config.yaml
arch: "unet"
model: "image inpainting model"
dataset: "photos of plants and fungi (iNaturalist)"
train_examples: 45211
image_size: 48
crop_scale_min: 0.5
horizontal_flip: true
task: "inpainting"
loss: "l1"
norm: "groupnorm"
activation: "mish"
weight_standardization: false
pixel_unshuffle: 2
widths: [48, 96, 192, 192]
blocks_per_level: 3
block: "sep"
dropout: 0.1
attention: false
upsampling: "pixel_shuffle"
init: "trunc_normal_002"
residual_init: "none"
optimizer: "adamw"
lr: 0.0019
beta1: 0.9
beta2: 0.98
eps: 1e-08
ema_decay: 0.995
steps: 11300
batch_size: 128
epochs: 32.0
lr_schedule: "wsd"
decay_fraction: 0.3
final_lr_fraction: 0.05
warmup_steps: 220
weight_decay: 0.05
Rows from block 9 of a small image inpainting model, named by matrix and row number. Rows with one number belong to one channel. Each number is 500 + 50 x the weight over its row's rms, rounded and kept within 0 to 999. All counts start at 0. Numbers have three digits each.
After each channel's rows are labels from the 100 images, of 14976, where the channel reaches its highest value: "peak at" is the part of the image that holds the peak. Only what is clearly more common there than usual is listed. The data: photos of plants and fungi (iNaturalist).
# convs1: first pointwise conv (model.mid.0.convs.1.weight, 192x192x1x1), inputs 0-191
# convs3: second pointwise conv (model.mid.0.convs.3.weight, 192x192x1x1, transposed), outputs 0-191

convs1.3:526507505548542437418521458562445551487440483504555481551561538534598483436492505564476491462463433501497552552547434514549474486503456481454491491372420430607511513461497544480551545494476386412567546432420537525513470515506503460494444517441548497472468488449503474576536540562556507493400444587565523598495499424364592543395430492518509494545488531498608488559555515609526550450530563557509492587484475516422562463519455485471430544440519524469421503490515440579463547557527496473548459471535553502529531416457595513577554503604528512544507525448552516487591516532465483434
convs3.3:443519488452362520554462497462506420422451450520531523433505418501523510381547494473507512557499457500515536460479435537406545536541545532469493488515486408515484508648453481485429388500564435527530562491390465562578521521482518509467401509549566574514486504572428503498518540484558455483443457467438490525508570434559440488507474548584505462517547558448442513539459484468470547496426552513495551597522469458490412503511487521424528494485465570453355636468416533428553465484500626487480471482457509608489405527457484491458450538548487553529497502528506573472541557495462554495
peak at: middle right

convs1.141:519431589506420482600474460507577523535582585539469532561558558565480640530524459422517523463495457423553473448439520457496480450485551466448536521489495542503466456422472436479454534527458461530598544419488495556493456444496474483556412458539523592512541523522430454405541484487523407454383376516467545528533452490591522501568508507466553526512471496403494519492415559426546497537550518549497489488469576542476543456507484455495552469461579530614492409450516517517461482389495502456528506451376434502553531514525472508459520507468520440469497572587549380540497518544441499571
convs3.141:547439492535433507504509482514445541567512498468478566449534564480561507517472567458444421483537504515474506497438640647568487481506618517453428536497521510543527547485471521429507498512439525601457511467481480498463380416633586481421504540437540372520471476508507467477418508522482440463658543485378500467446507544327554484442526479519432481439523431559481492538489434471513506427565510452535525526455499479568565456444456425476514582552461524515510498532541476453419451533490505488460459498437484450454520443461458502530547536420505474504409489489486510522520530514475450536
peak at: top left; middle left

convs1.136:484523515451436515468500580461465461566527541585501500590534392526504490481517542625438510597483549447465556585557436491536471509526435513466505548494529512494547452390537454492526425512506527520476492542494483491451505498508373522526539457514471523491435488499492517361557468530450494449493550544451551600498526530431455463634583522561587508523548539584524531475440564548555585510541487588579540473548593536502532455610531495480471438416493496570357479480453463457529535506444560498463480540544532520528458444422511533537445535416503561552501420495514511482489633451527495459
convs3.136:617503512484441489430454521520355537551538444487466498479562374549531524523517531480592537589549470557533497536521599489576454431448461495434511572554468504466481498488469478613457533566483443465474551670423540551465512581487461430555574484510482472489571465509473573453450464483506431529486443555552481479560539473595531495432487523511526531477477411465483576473462471416509458456564477573520647498456487528401499532519520511512479546448428487474444479525446509518513451490465488546506495439545473495566549456433445518531603466577527505479554520606572463425494535503553467533
peak at: bottom centre; bottom right

convs1.27:483488530617503527466576521467452554372447498489482434342524564442481503546507539565550536491572531518521545577484399427534428413481563524482534500508532531556536487531556512448472563599563489488588569545477495500517446462412498520491573556478576508467604478515513529515450421417522487501489582406443581421489523562539491441465454517498499411532509488511453494511509479511525367460438558494430461491531510484435435446477537549422546522522493393567572486515538429510423516428491547537583474481481590466538515484457564503511493567546556555450518452508546555498543538486425420456
convs3.27:430394506520494558458474469494493530453532530510462543521519568462466529449504530455483423587478459547529535479541485456433576474473527473476554548518435556564482484514501568496366453514410427469533417478526526453576450392504615473474552517498487498502484512442580547466451468471632487557498484514436510384523527542468559441573616595466516518461627560535498456538555491576512437466421389537499479475560542535452490463430449539534522510472432448565560514512499512486446571468540424487501471477521472462416540456557560505606611510463528450516478544571490454537516564526509548411
peak at: bottom left

convs1.53:482540549419496487495486509589613468506465579599532494535496536598606566575461497512451485484508467385442520481442377454549434546443440456514505498469531515493551413483493476530529437498546484425522420480512552552441561553417523525519563442478587476480470521510518598531499432420422490587595516461385506511483498469407488387504541513536504490530549572449493495500531469589503513536488602543498515519444512495441478489532503568454518460435494424533451377568520541450545418543550545524477512562589512471542434524459472561524512567458484535490545515430428475526496480560588557458
convs3.53:422409437488385533515554537507512470467493553519490473596428566528480517470444417411443538532559410526489513529483573486504521435504490498453502455484563606470573537482495517452509485419453499448484443558507583562520599472430527495511555385456495517521477425405520550533422532507508464529392436540420465522440577529490418484560472546453536498538509411507472490388546602401472483455462513508479457462506343528456436530575546433552458564459568551480450493496549564495481519463518512492480525477432471519532524414483470514601464401449575496521452464532500543494456573512489471518
peak at: bottom centre; bottom right

convs1.24:493579538434582569508524527518413471540536505466535488515516489510487453526515509501556517497436493497562481540503361506505447555533528448571525482437457507538505446519510470462536517531519495544598496525550465546480469437524396520486489447545594455417556427512424538489532455532504538451470502507463544431420543504525578480575415387543513485438518551468568480472529511463437518487544502526561472516447524344482516475541475593476530380436529513522473458463513483471445536568594525531534509411418421480508413380530541540490569477507498552409567470528461530445469628520522427347
convs3.24:482520519454444477524502565534415506510493361431534493610475457583512474550465484440497494417453480574585553573483477573462456501473609546502524510640500590509450358476580521506500461432530490491435467494543563505476488490532496563548528519459496421561495477495460488524485448505464495651592505485523508493483542499580464475512485574413458532477547575471496549458409530518471500488467439465449497547461576581526475479519503519551489528516441498390417402524573533566411561423533549390470542426550510499505548398500460487498498535548527480511572442555487557491470513575549505491
peak at: middle left

convs1.22:514402528521494500539438526452475475543615459530483473524450511494528516463472538535425510571471366518540544572484524436567437536496483536471454536504506537495492546547419530505568486512556529417536443507518566415469399526608564443497495505489576530509426559522471441595484426533543494437448486468435599576485513453514451573535480536467515458534519551407488514409559570462516555504618548452508508451603596495381476453546506492540562479574462513507556402426526434398467556490550566450457435558470566481598537547500543443496473544483449477515533456446499440500471489579474461504
convs3.22:504562470554498398435554484508615538466519421476463527497522452546492482480478465492543560516479545436479583465459443414471570503459579482425548478557518480422415563502480502524439597537462470553538503423471385463527567483470497482560486529454484541518497513526445474507489460494551490462408536544508518377550461464493441548543513467586518542514551508504456505361557496568461504562502524525559446468556453447463544507483447506501532547490545557446424452428480564670524457487505520444508441486521585455459439442454526452437445461658476525492477378448497571455457554452534451461
peak at: bottom centre; centre

convs1.0:479488488569477459362496460515495607572486452528416408488493492520437428516539491473484560482548409446547541513488541449525437390447495508458509603480486514446475450447447469468437545555440459463569548397529513374540452444473335456496441451545487475458431573525424473545575421487529517509433521501552548480473494545575491417564496518588529518544495539505535534495523531595516438533545444481433463560417583476486446496510530448466509492465492496506519471507467463472568576394551521445526460548413489512539585446584509518510492420566588550449515526516416478491495467510445485477
convs3.0:524478549536538570532519468390509517488562532464469505495466483523463424522520499537457537410501348495481495452523618464530607387511460520476578514430473488525505526486490374547518564488500502566489431487628508523521414551505472545532557469445565546570624580507609513453403485492561508611553530503600541500490474455470482529482471497607441481493532395499439414478464513401479449456525446509469503440546529466542517516562534537470494504445452498530594478547495561509475472593541534496570483610513531550515483450580470463485523518538482518508515496547428572546540476420471548460
peak at: top centre; centre

convs1.70:492424431539494497461507519458487514534521468489594572520537574510427517495491459619463522506434477460529481530481540591435484574539585497516464502475522494585470397500482383471485470631522526532412489531570473516440538533547582597546538515503518429465446505429570510525494440405540461462423513448500608441449534515534556547541615597484430482457479471474512480464488507479474540454529415515529505540530502559523492567527552479511480513479435518488662469536489509420521415587445442471572544417523556531482428450523472448456545462547502360502550530507553498509424557544508444471
convs3.70:581455530571436446414509394451430591427551499484512617486445540470563402506476504513431489479455539416483495536600464557606509475495565513519545518481559528598510511475466535574543479478481563408538482512487499439537576482486478517561546526513531573553459492486519563549450464512499508478499484545420522496504495500533610440589462514407564507552573479563500478446451454417586483465534491503482477486510547501513576513501434587644604436531517524517497504504560503453543495497511544392446390569514561416543403503512485587528486612501480516528517522563484497557554492483442492446
peak at: centre

convs1.95:502604474540520487454446489492513468458521493492504637535442510448477499580499551528462399576465467434515488486502529330542524468519471540428527464522541499531513509536521504540520519509476566477458470456561457543573514514477453597547520600446510518498518430540437444499542426606480449444573485466425558591472506456523487476531476458531488591492534583410504528443463502577421456537594500536552405430412565532505444446505414442435408458464520541540532433498567446483476426553617433465431508515456487489519498590511537556446513482446484487521513446548462476438491494558429450399
convs3.95:462494550542464462547460592502436423563597552478435468579486422472539453513506597552499359574468519540453573495541475488547496608502492487523513492568480529504485530428497421473478511552503482485467471502578508462408563527540421533435553356503437452433444544416487504514527506604475466563507486491482512555499445537493490571535532549432473467520447486439436518518565499425483419400519505462415503522450500480559509519437546528448522500478482508585561482505479555433416549521504441506368530545484530554487568507519580544562498463461527398472531471622444446570504442554583538515
peak at: top centre

convs1.38:485509571514375509540563493463443441422537526497448492546498474505500543513530480508499484517577504481488513606491495522501441551588489489461617464459424507562557516476454519404554618519506475468471448539522528532498467410544440561445449526484531455448465488482558523447589501463486403439523521407504573543501621515443442427523434500494482452561564507392550519424509503510529571528522459487559509488494535461474395565521549471514443584429482485524433400459556539548475534555466501520444428492485501514377374505481440637543534462608498556554477499569499514474494490511515460598
convs3.38:614561474484540478545410504398514464568552472531600571389412504502548538442461554534470467542549510517581511590518558489542460467532509523455516409535505460525479473481402457513523502480545541478427539534479535587401450527400531539579451548460461515466452577560519469511354542548493377552516542563538514506465535503495481491482504549528426524486543554530479461431547405534515482549510506540482568581576489586437492511532498446538523462520524510470580458508538433454501473500488402564474468502535394423527440475447433557447609462491622484479482534544491437565461518473546509475
peak at: bottom right

convs1.4:507562511524461481499644587478453512433547452468480511490516608435435532576477464474432523574443484476552501536480507513494505532550489526532446513400517499590539437412482539538537562558603484513488589502538593486457401495547417541516547531474518491511437525441465547487495511479520472525485509427495579553581473411531505596569578555331444514476524500529499485555496535478566532492541497518495419411563497471506481549523549465527526469502523507560574458461440602528505517628517460533588390508533456536479505514461477438435439539420431452485440440420463560495463590520525495508
convs3.4:427533463476471465492504522566572481563463500432563517473569572601464523534447530559443545519503567533457515565448487444510575589497532455510492466559537587464479517532419439512580497469530544517489469501571556528477517477465531488477408486461495451498530437466489507495508503441523404668495457566515444546563502512508454531444499554483449542515520486554487434567442442506539510415562512547642530418552500570505468585569484476496462503504539648504551476520592532513500568463578502472509534517477456559435514537497402449467517502476310594475511524399494517552509474580499453479
peak at: bottom left

convs1.25:518549548517459474486594497473405543465546527459395527512523496472501509518431538517503544607364486455586528454500532517507434491568505481496593552429498526554487486517468364524650563603566545481508547477519442526441504398458569571472534519555465532449539541531438480445564522479482529557512495546482550459442514474551544492515495450537504474431487476499491575447510539500531457560499491474536455536466546632528516433472559485513570430473443572530515499485562505428445492401417567456430619423530614494544487505472477535516436558445433502503508460463427549415448553466526563514
convs3.25:515436470508602503546499552479518480480495499516460491527552472546476542405578434582484556534504543468468440478509514531459559494518426532468540469541539499547449540569541483572493401529537397500473510500479416580534582512521546493508384516543469591553512474506465574403473426427429539524484582443485521399436488504524454483480621592583487469547516416505367491639505526486523518477494558509589495457493469481534500532507517457510601480536457541467411567419464511485606421472409591453535455469456520540496446399493497496533470488592553526534535436480473512532512446496442535429
peak at: bottom centre

convs1.179:523500479534533539401411477536534549377520526489490478572492521566462553542449545517524453496554510463508477379459488481522425532474568554465520513463536546462516383466402552547581599579543630497528452506519491541567481502505515563458513526526527473475584483574510406470504481438511463494442624468472490556444487569439552403547535539460518509484507528419405451545621422470530466528492442510517418506574526498492538409489569466471459471439561522540615527545520411506446467467496483404440516464531529430452558561469509475431520439528577422507571486494560516472418480505522518500
convs3.179:515514400510513537508520560550580625518499480455457501556551624479535600456554469501488627576493472553575540437503534459402505518486533486459518489562501492484477472510541501504498458526517479466467534565531438461446448518519542479504477547395501591427581476573517428459543447411563434503575514516546459385492507541523538427495481539567483570553539536410412507422489530493503556509443499505557458561462447497429476406442508496481545460576521441432454452553445453518478493527525544452596344455443518494617405508456448482457498548540432583538489500486531537516535450524457519506
peak at: top left; top centre

convs1.138:582541523518512562485478481525520564501523424515427413513454339519525477535460468471505398502567447585480409501477433573452580466437561540563529491572486467496533515542534478438488465515481571377531524453548522540516499511569471465596450495485437397482515454468568448564435544522477457529491594505511604542438487458556561462475523505513524541386596541527524515492542462467486415599507546567616482440504531521536427503513475493502492479541396487454432503455557542594505497414421489564433467506514480574493495438505435539549442454575522443493454561492511465512505490507485464618
convs3.138:397529538504417540509435519535561557528496436426518533432386545617492468446515549486534588554514499578407548512439634531473457438482492596449532467462545482566527505541517491457528432424443511546486519547516516454470425546516569510454402549421447500486541471542459464487442479539453526396447562524541501434538469467470484448439449499588526509525554525487481529503523484505474488541529340549476456435498477433493502466463512524431524550566471607589510489473469536469530508618571552438518501403586515515452488502600527481470445442531557580539541550466477582465519524448496517563
peak at: centre

convs1.155:515573489488531490496424537497508406560615433526483517471517500503510535322511497408484591520492622412484477530545552576406534486529527482501508458595463669443412500484556496537531474489500473520478487482485424536514453482550494434529570533489358528711514518515501580454505493473565500514651526553536411489486546435514409503423497523467483505505518508494506517500528487521504508491404538472496559545529349517530510550484497484531483480489491523519518458508527464536473470539480497478506503578562511482482504521426531439500498519503495482419518491570442468582516440465442511514
convs3.155:501468516487496527501442516492601481485441475526500533534533528503535571431539396460498596594513425466499479495476487492425466517530487515415500485468504431491487494597469481538516409541582416482507503529391490508562515504505588471528439493405439593475584405495485511474526555471479499518418513483480498399522489473555464454475485512548550486503602564485402499503539512501508552593473485525499465467511434506483499431532436527493607487577519601404394516504437478540618412491503609419594479479487526600493404434446491479446406503591430596468517477465476576479542465508488485533
peak at: top centre

convs1.96:561450506527488401535480523413521488506536585552516478539501615535593573526551524539530529433541456527489502536399440495486519370530550447521542557511513508446481499525474552505533520404565550532437555564482491521492564489590507536542433501447531463508413518559432485529454471553482538448497523417494590539570511456445548595410578484466347554433573504401445445451597414478477417496496545564469493468537543531487443556490512429558599449518568455519575410452480533549460421548512486489509565469462514497521466477537557515556489491545510507479495465530511552539528576544596509430
convs3.96:515487481485517512503454415422565510504497412505465478550481685493545594482505477509541569527487510428572404466504575529405519568498495482473553576465479436529615497509485529440495427468545528475450523453478532555518497547542616416479570509404434545464521489520608458430504481500545489492459508494401460423497422520541383589459539468532581567510636558550548459505478481480471512543517504495466522518491508556491554434407431490463576407572466502443434475527533554588612539490452571458436505520482524575538531522486522521518504514520529505500563535527503534515464511496557523593
peak at: middle left

convs1.8:493471497522468540510432475449446510391441559495544445383462483515440549595585581535438521529489509488615502467516502458486523520469490479407459543443580499525475452515475545558510565538594546409532519511476519519420430464430487506497525486581403466498561514525401525445558424473470490506514490523555596513525462489566602520607622479478477476488509419533489483517552593519511505603583512513497443449433514430425544527476479498507559529477441502494551466449536476578472533538494514505399563528499430515469529530552475505477490451444571497519522524387510453468530408500394635573
convs3.8:512493457532526465558474527534538491492446434539479525512595518501549428444548354486541538548464474401567517488497468397468479472408557452405475536531493475496480502544556415531513528425502455552490495484371462512510515437516455467507472476432460591495478402443472585464527498475463578506534415509435583426540570502606473423474514570581583598517532517464452493469395457580541545484480602441486544564614438485492561477457481559523506488511564528424488516493472473575528471500517604518491483549520502559502386535533494506568576490494395507523484484476513539489472527502576411448
peak at: bottom right

convs1.109:414485507469509471446423467445543480405492489578487483570603473479463515497465591483418505490499431563550419516456456516494484481520435589576438516506483536494523452418503524489478560467556514492442498563461472441583543497516609492425380474490464472485556486607490475421525469571524508558483474489493512570586544529548570544521485506556509439535561520474475527483607501363435552519574505475484557462453576392502474442521571487517449511504422503452437424525482557494529455494442524495501508415389575559532532562383522520506518432494512426469435520454439420456617464485536528542
convs3.109:424476439425509461516522409458423474398517493513470446484474417544491504438454517510556540443516504443591541516535549510474530495540555421538510489479403469469553546505476470572489505495439504525539421430475494549444543498441511436427551460504450595462516440455489498522407542484620493482545521542544527547533500505503486423572496482516312421473641579447455548456517493543561470492572583464468516550503485510519465502547495447440441503506529553480513449590487513448445438561429480543519546545490573510467463487599574430430441577594425499508549469489470587434473578445470469463
peak at: top centre

convs1.132:496518505387449515464513541576449557565609514492477502511490589515569480547576434544428448546494420483514528494529504472520398523472523456563512589489569493539502436478494526528469562470515438511533497583472458547517506488505431546571444464491551605476593489574514465547490415461597469479533455495532491486503515485543477511616598396509500523464564565457591507524520388516499417517481531441511513558430503479518501575399440473463459350500522531559545462532570500508556501489497498533512407518591595473443478485542473490609611599444507544508450528468511442557469504547556499562
convs3.132:545472473449448585427528539442487500513375538505375565527517481427499510553428460590508542651533574552459545546539485452527470533557453470451534456556460466581462485487460511506498571540480501479474486444539520452474532511489391476477473519547560546567538463561480529464431510597517590478533519506538430424504497422523455523479516431448520475551518473520552485518496553423400459393460560467447479474510445503518501508490575601500528551400485531582499451532540473533590465558510594413526445451506494522462465437553526457450505408460495573571496532482536471605551416417423504559
peak at: centre

convs1.133:522409514547461500546450565533545596483487497474513453569507604456527511505478531510464510473375511501531564473501575423458458500432452652385585561464519505501579458473473472503479472520527553429606584450498496551444497432446470534529505474518527463503511555487505434503544522481475403519485491404434518445498508432546548464518489470418563494452513561452507524502533512540407581510486328592502509446489571513530494493482483501540480539549463478527413559510497512570492568398593471500510444538519466521578433392504436609504532518483491410482473434428469521573520489540418485527
convs3.133:469472483497517459514504562457451492501524546458470603539547454377567439521391604451539466546522479527443471646531468560490565553568560551514543517451590559513511486470524540475438502520516430400508514537499526474528490520505560472578464450503485451492463430480503482493515521626503454532492502449485497573434494569506564431515541554556557435497607510467571464402500463508481543537480415435533495490451580468487516555487523457438509577461584447578614524518503512514510419551523494539452501563575435660553486508566537474502608511457436509523486550424570561485522492590528511483
peak at: centre

convs1.39:504623512563454520567522450484492570507489605503566398555506430540493482524433552543509502519532485511391525538533401559512383486552551528491518566511496552519468519504530484415529552544545481534545505496483388502434535485554529496471472574509548476456553483500513495475469452584532505496391402474476541497483503529465558510506453587513492462526554494544447396550545502467474473518501549512520444484420651523522491479493469467470519501498480523539508466537576450548556365431616539535529470543434549492453588585497449561432419544490449461485529499607555486496472533424326495507
convs3.39:488504534412477484641548484493629407434575492493557627473567496486520506500408447449534489478500493499478553464521511514486560485476512557487510414518480616505481460623446548590590454444435528488633459437474574479461524482506432453494535412442512508589458419467427571477557543497457514464537525467527467497442489526438480588568433528422429496482573560445503526575502527521504567519520453534496466518559589424502443480465549501467491533493491542528409476470443534462515568524510575459558515464544436495518467515443545599515508466580401560541453457436471443494502465464502458543
peak at: top centre

convs1.33:528494475482482479501571440473447533461439486421593473567431518495550518515580582465547517551482431486443387506470539494467510531539513524471486489449521504516522507509457558488612518429526478462544447479502551533485502580471578506440490551414449513521352470517493424606522473467535451497460393477398540448526477412474554513600499481420447502455464543471522606547461474489547452472574519532524535414516624553545425534533421468561476426455450547505512450502420610531536528539491547490511551401600498479512527556506405436570505452509411485454436546466515484415487502534561561527
convs3.33:482548406522499501457502447554549499481492522508527513582456500509602472437536453454556465584447467543547539519401531468510551620559460546480554512506536539442485559457484548548460411532461399508505506542485399498569548435519510514593494498510470523409506354536510442384555608487492453492465643599483476465466512575583546425496569425476585524446536507499546492504513455518499531554509544537582452463480439617478532454506468519520543495510553542495456488419452490563574495463553522518433572556459492542619443522431433444502551516492537517464574509540476549504452537481506489567
peak at: top centre; middle left

convs1.43:489506505515482470500567465470518552535481486488411441557419501408443550531509513544548487489489606561472548506438483472364531554482539469429514439498475462484574480436473416516563469521430477506467497452514605447519408504518451477467509387483529473437502523607573536500572445488563407534497473493520537495569440502580598478531559502453626481471597454503490524462404394603512426468575534488443469448488503439484504490526521401425520478450518515486570455443542370492544553484451487507572485522491529434367507438537526483534530405489495522504519506423408518518436516493452498514
convs3.43:496502477488460444456474491487562513523530533477449527471491456479478465492533485491414457614523559464588447456469532579594478494559626484479478546506553504530483501445530440561532456567534483450454504580445533473436485536547463542507601468591559551434511533461467580527537482468494473497416404586487448535427581488466488493532529535423465489555515516474514510585633492578492499479641469537483514558435506553493435448492489430441463574503582460445541483511576512624517538488558512513456434524498602543438459440441551536526396532575526574519554653456501500483552533493493461530
peak at: bottom left

convs1.145:546527514530470459366473489472503460499484456518459520490633462545541417458446467540555478426401434478554514557510485477545498474543473530487526518498566487424543447462457440513546546548559540507475562523533515528568452486504505591454453562528510526419492477541512392556444402402497471442514498485486588492561460481516425476587503529580495536424508535540418438493501563558586500509458533518450379448491517367489474404530492540526434511422511450514556630460486462585457556467517489477522569512511406531499494477419506591410466537521429588492522541480466392498429467499541496543
convs3.145:489504515400490469506495572547590534468499556529463464409530596484482598504541341467474570623553434450456397397469464537466507450524575472483406463420453572512445504496602540540520541511461512576531606430407493504442498518496529527440529541400449484487495464480449502514509506415452487569415470480490533473515514499466462498471545552483515543498539561528357499471529544475498486501444492481481585482546401482439469403519500479489501566575549570487457525502483526454529438549481562502568532585553490500501535500390489485437414438542495594505580464506434496491507522540500475572
peak at: centre

convs1.104:498620519396490490545460476539527561540437499454482592562555390471534484507486474501561455450518507473505510504551444510490428539501533532402446500477474478460537459439627522512546524528452526461497485495448439522478437505494463483444505597454473524464456516446495503557516516502354558499459555504476551498529465454508428452517492543529592380545523530452394464573440599468449504532496478454532389518607512532520508351457500484486430539495490531625536526502527561578462545496558532573536598510417434513434446470462463527582498515466414451502528483561399457535494497504503477406
convs3.104:562537506501601462413543521562460492516525513464503521498490440488498467547451537419470324528485438534467510501503475542547510576438571471572515461452453539643475538471484484462493490459479613564551536510511498484420428482469433473472481495603472426531461530504440496562537496560554549495520460382533584560561542495513604565478488458424493449538440462491566466520440433535515459459494483483448547616514482547454509517525435503466482520510388531593532432428494517523426616449424466554471538444517432374492568515521563478484519547402538481559452459479532462476564540506531521502
peak at: middle right; centre

convs1.170:508497516551519500504524477445563506460450515548513518520604504482507441503488501505441491419446484436465604547342457475550450479523553500443483526537614486419533547515472428509552587532451502510497558484498484461483510430499427553429561538506444434456512544535444472442531473526520421455509521516391559498438519512499529458509499551494473500557517585456436430473530516402527478487517498605542443513467512413450519372580632459508480472469411487580523538559559484514514468462515491499531539463415474501518466457538370572579453446601502480539544429361423463468496458496470405529
convs3.170:536539436536414530518448461421473470503499470475414550453505526523518475521466511539532607474551503426605408495585530509547559451456512543487603518600410391533514470437625422472505521532455529492512587455544582532542557497514455463511496497449472450517540482380538498507499401499545541555447520478492401499568519470502482548515484430593439435458550484505547560516416550528457510443516456491479470571486454537470543488535586571459545464473468460446546486448511443510396467510426535512561591587440443496528538493451472486569530484515392544471480572517540491506447569447593597454
peak at: top left; middle left

convs1.40:473532497528373541500468516446416471503434521535500627495489484558518410492397488658494437505526483588490488577469427553531499460438527528443440459517479450418526539440554569519509635577452478397451488486510512471506453476508426498503540523529461415508545465431507474570546502511570442451442409469502597491434484557522532479581534483477523470558473537536537522498597479567530522545543511502460531557479451463420514460443494538418445406451491522535442498498495493512490441383509534561607522477542506428521582479471481466564472485452507421563516531496534503541429583416539574458
convs3.40:476491473538489502454516545449482459512421441563574583480567475535508539455599434608495523554539456506543450551486460443541478518583484472509455437428519423434599463426432544466537501565541514417541481502392483443511410546534560441572505503505533542493518490547534537462456530458516465478495431489537482469472491543539483481582491574498509523518491484512513546447516437472568437563565556483480516473600442562398489415497512364524517453633590518464413483520537489540516516481475545459553416522409545573438494533465364426535548532613481503519442581507461522531497482476433433558
peak at: bottom centre

convs1.113:513477536492607570575469477504502451493450464476512549495563493549441539503620486551537519582543502465435570450499524486517474457486487394508505620471451505488560450543564488516504482512453324520536469503503431528492645485420517509485526481490576508465402494503575490545553474526513346549460468580518553619493490496511501449412481501436511481508462531551624468506498419441526442494509496521543504510463474443532433480552516569482449392501471493506558514469539524488481577561449435533548459433477457523424468485453514549603530509528558566501517464483490513499518470631484610420
convs3.113:538462518542522425531524605481526502477549510549561519519502544504559516430425549583524429540499511378515414473483564515525451480515495511513527577418429575455527490408517446451516467509519602448509473532521447478458462471469523469598418465568627485382438529475510376510417502550544531489557607461541406434469510538480503461518453545487505419508445572448649502574500498571422573542549538462549498495557506460430482450464504503513454580519496448448534472479472521493585538547517462597509551474445446543448518584541528445486556527473512535432433553431488492403470507481471497501
peak at: bottom right

convs1.149:531391535566538556450598602535612507556545473489500446507427500460496511592568515485569442489431491544570490490507496511496542542501423453517533452481596513544552593451490484416497515493471547555488544488449389514491557491572484434516507546489563499446495514466415493546527557482439469535403475559551603534502515506518620559616547475525449526489582518584496537475496406502522457374551410469453523516487520447551487427436449516466551450507482510502559526483619584454493551559426518498467424440506512471470458505533575477439579503524428494438479528503456447511551542547494582568
convs3.149:439597482537494501455523534579481516545515507558529495479519435392508547475541524473546465494580529494419488519566559614521482393506484468547470581424514470457550392491481459473569525453417502608521402484466604554453459506528506447458538493544507501465436573498548535468474508499473514454598514508554512522468420427430564501589542559520422497513509504479554444393435510485594384558582486538531462464390566408421450550458536509552379491491444433471536495489527501623406477542487483489518512471499449461436611501510464539517556498484493439504562521526508486539457445493496471481
peak at: centre

convs1.49:504515513545543474417417477514487563459524536485565581530486515508520499520455474518444481516553540498502536543457429493574464520478458471535475516498476507459491540484369408508472566609444494468512552432567403526431474491389441445518613544470575569439542505395475381526468465555492532429520564424498516556514501567439487465459414450488439423459510540506452547466572525488520558441461526497477516528552563532539563490526493457477436468513464503538504594526578447480448376571472438395451553425485448402416560562547425468519595523442455512508520421470485446516549528571479449532
convs3.49:483517503513476451489410412497557487449534538543512523451498559580479519435542476538584607552484544508548573485569436527469456412494464577433554519473488481520412503580468496504460408485505455466430517491511525481446526468497474486556471557453436507564482462505526559448553516480485445409448431446645396484563484436511514474485392472506496479523524444567475528555488492515441521568495547491524580479505494479490478424550440561505641561519479522410482561518420530500611608506526599536577470615474449481477414432593460484563515468500482590558503572581539498476463539522543510532
peak at: top left; bottom right

convs1.120:423533417479481562518397531492487447475554441435516413499466493411484518353507402520498550462528559372484533448480570454471459404497501538608482466507442637450445426502675470591441486430490483503517461472509510469459494567508596514470516522526472460548509532442506499497487456595525560516623514490485419507506437425583441462425524533457583462546468475579470520525541563472522485471427489566497467499508387495465462461525455503447464489453509505513428522500493487554537493488521496478540519589587512589564516542432537502485519505494478547437532522511484525440517387511473481486
convs3.120:472521491494508516484529488513385515508547523485507493473473432498481460545483609536526389371462569509492500527517516498582528512493478448624493506496500550494517504407517480473466583461382570503502509488575521489446489465491446533463531494563537429521411594476511517509467432498503486481590503520517537604470523502448505571498530469465427501525405421525601488489477504511509479376513516480506512503487565497493460558477577486484379522413498411590610472473535508466403588491508377588403542497522473420501555569502513541574606509419588403467486513552545431506496528473522550464
peak at: top centre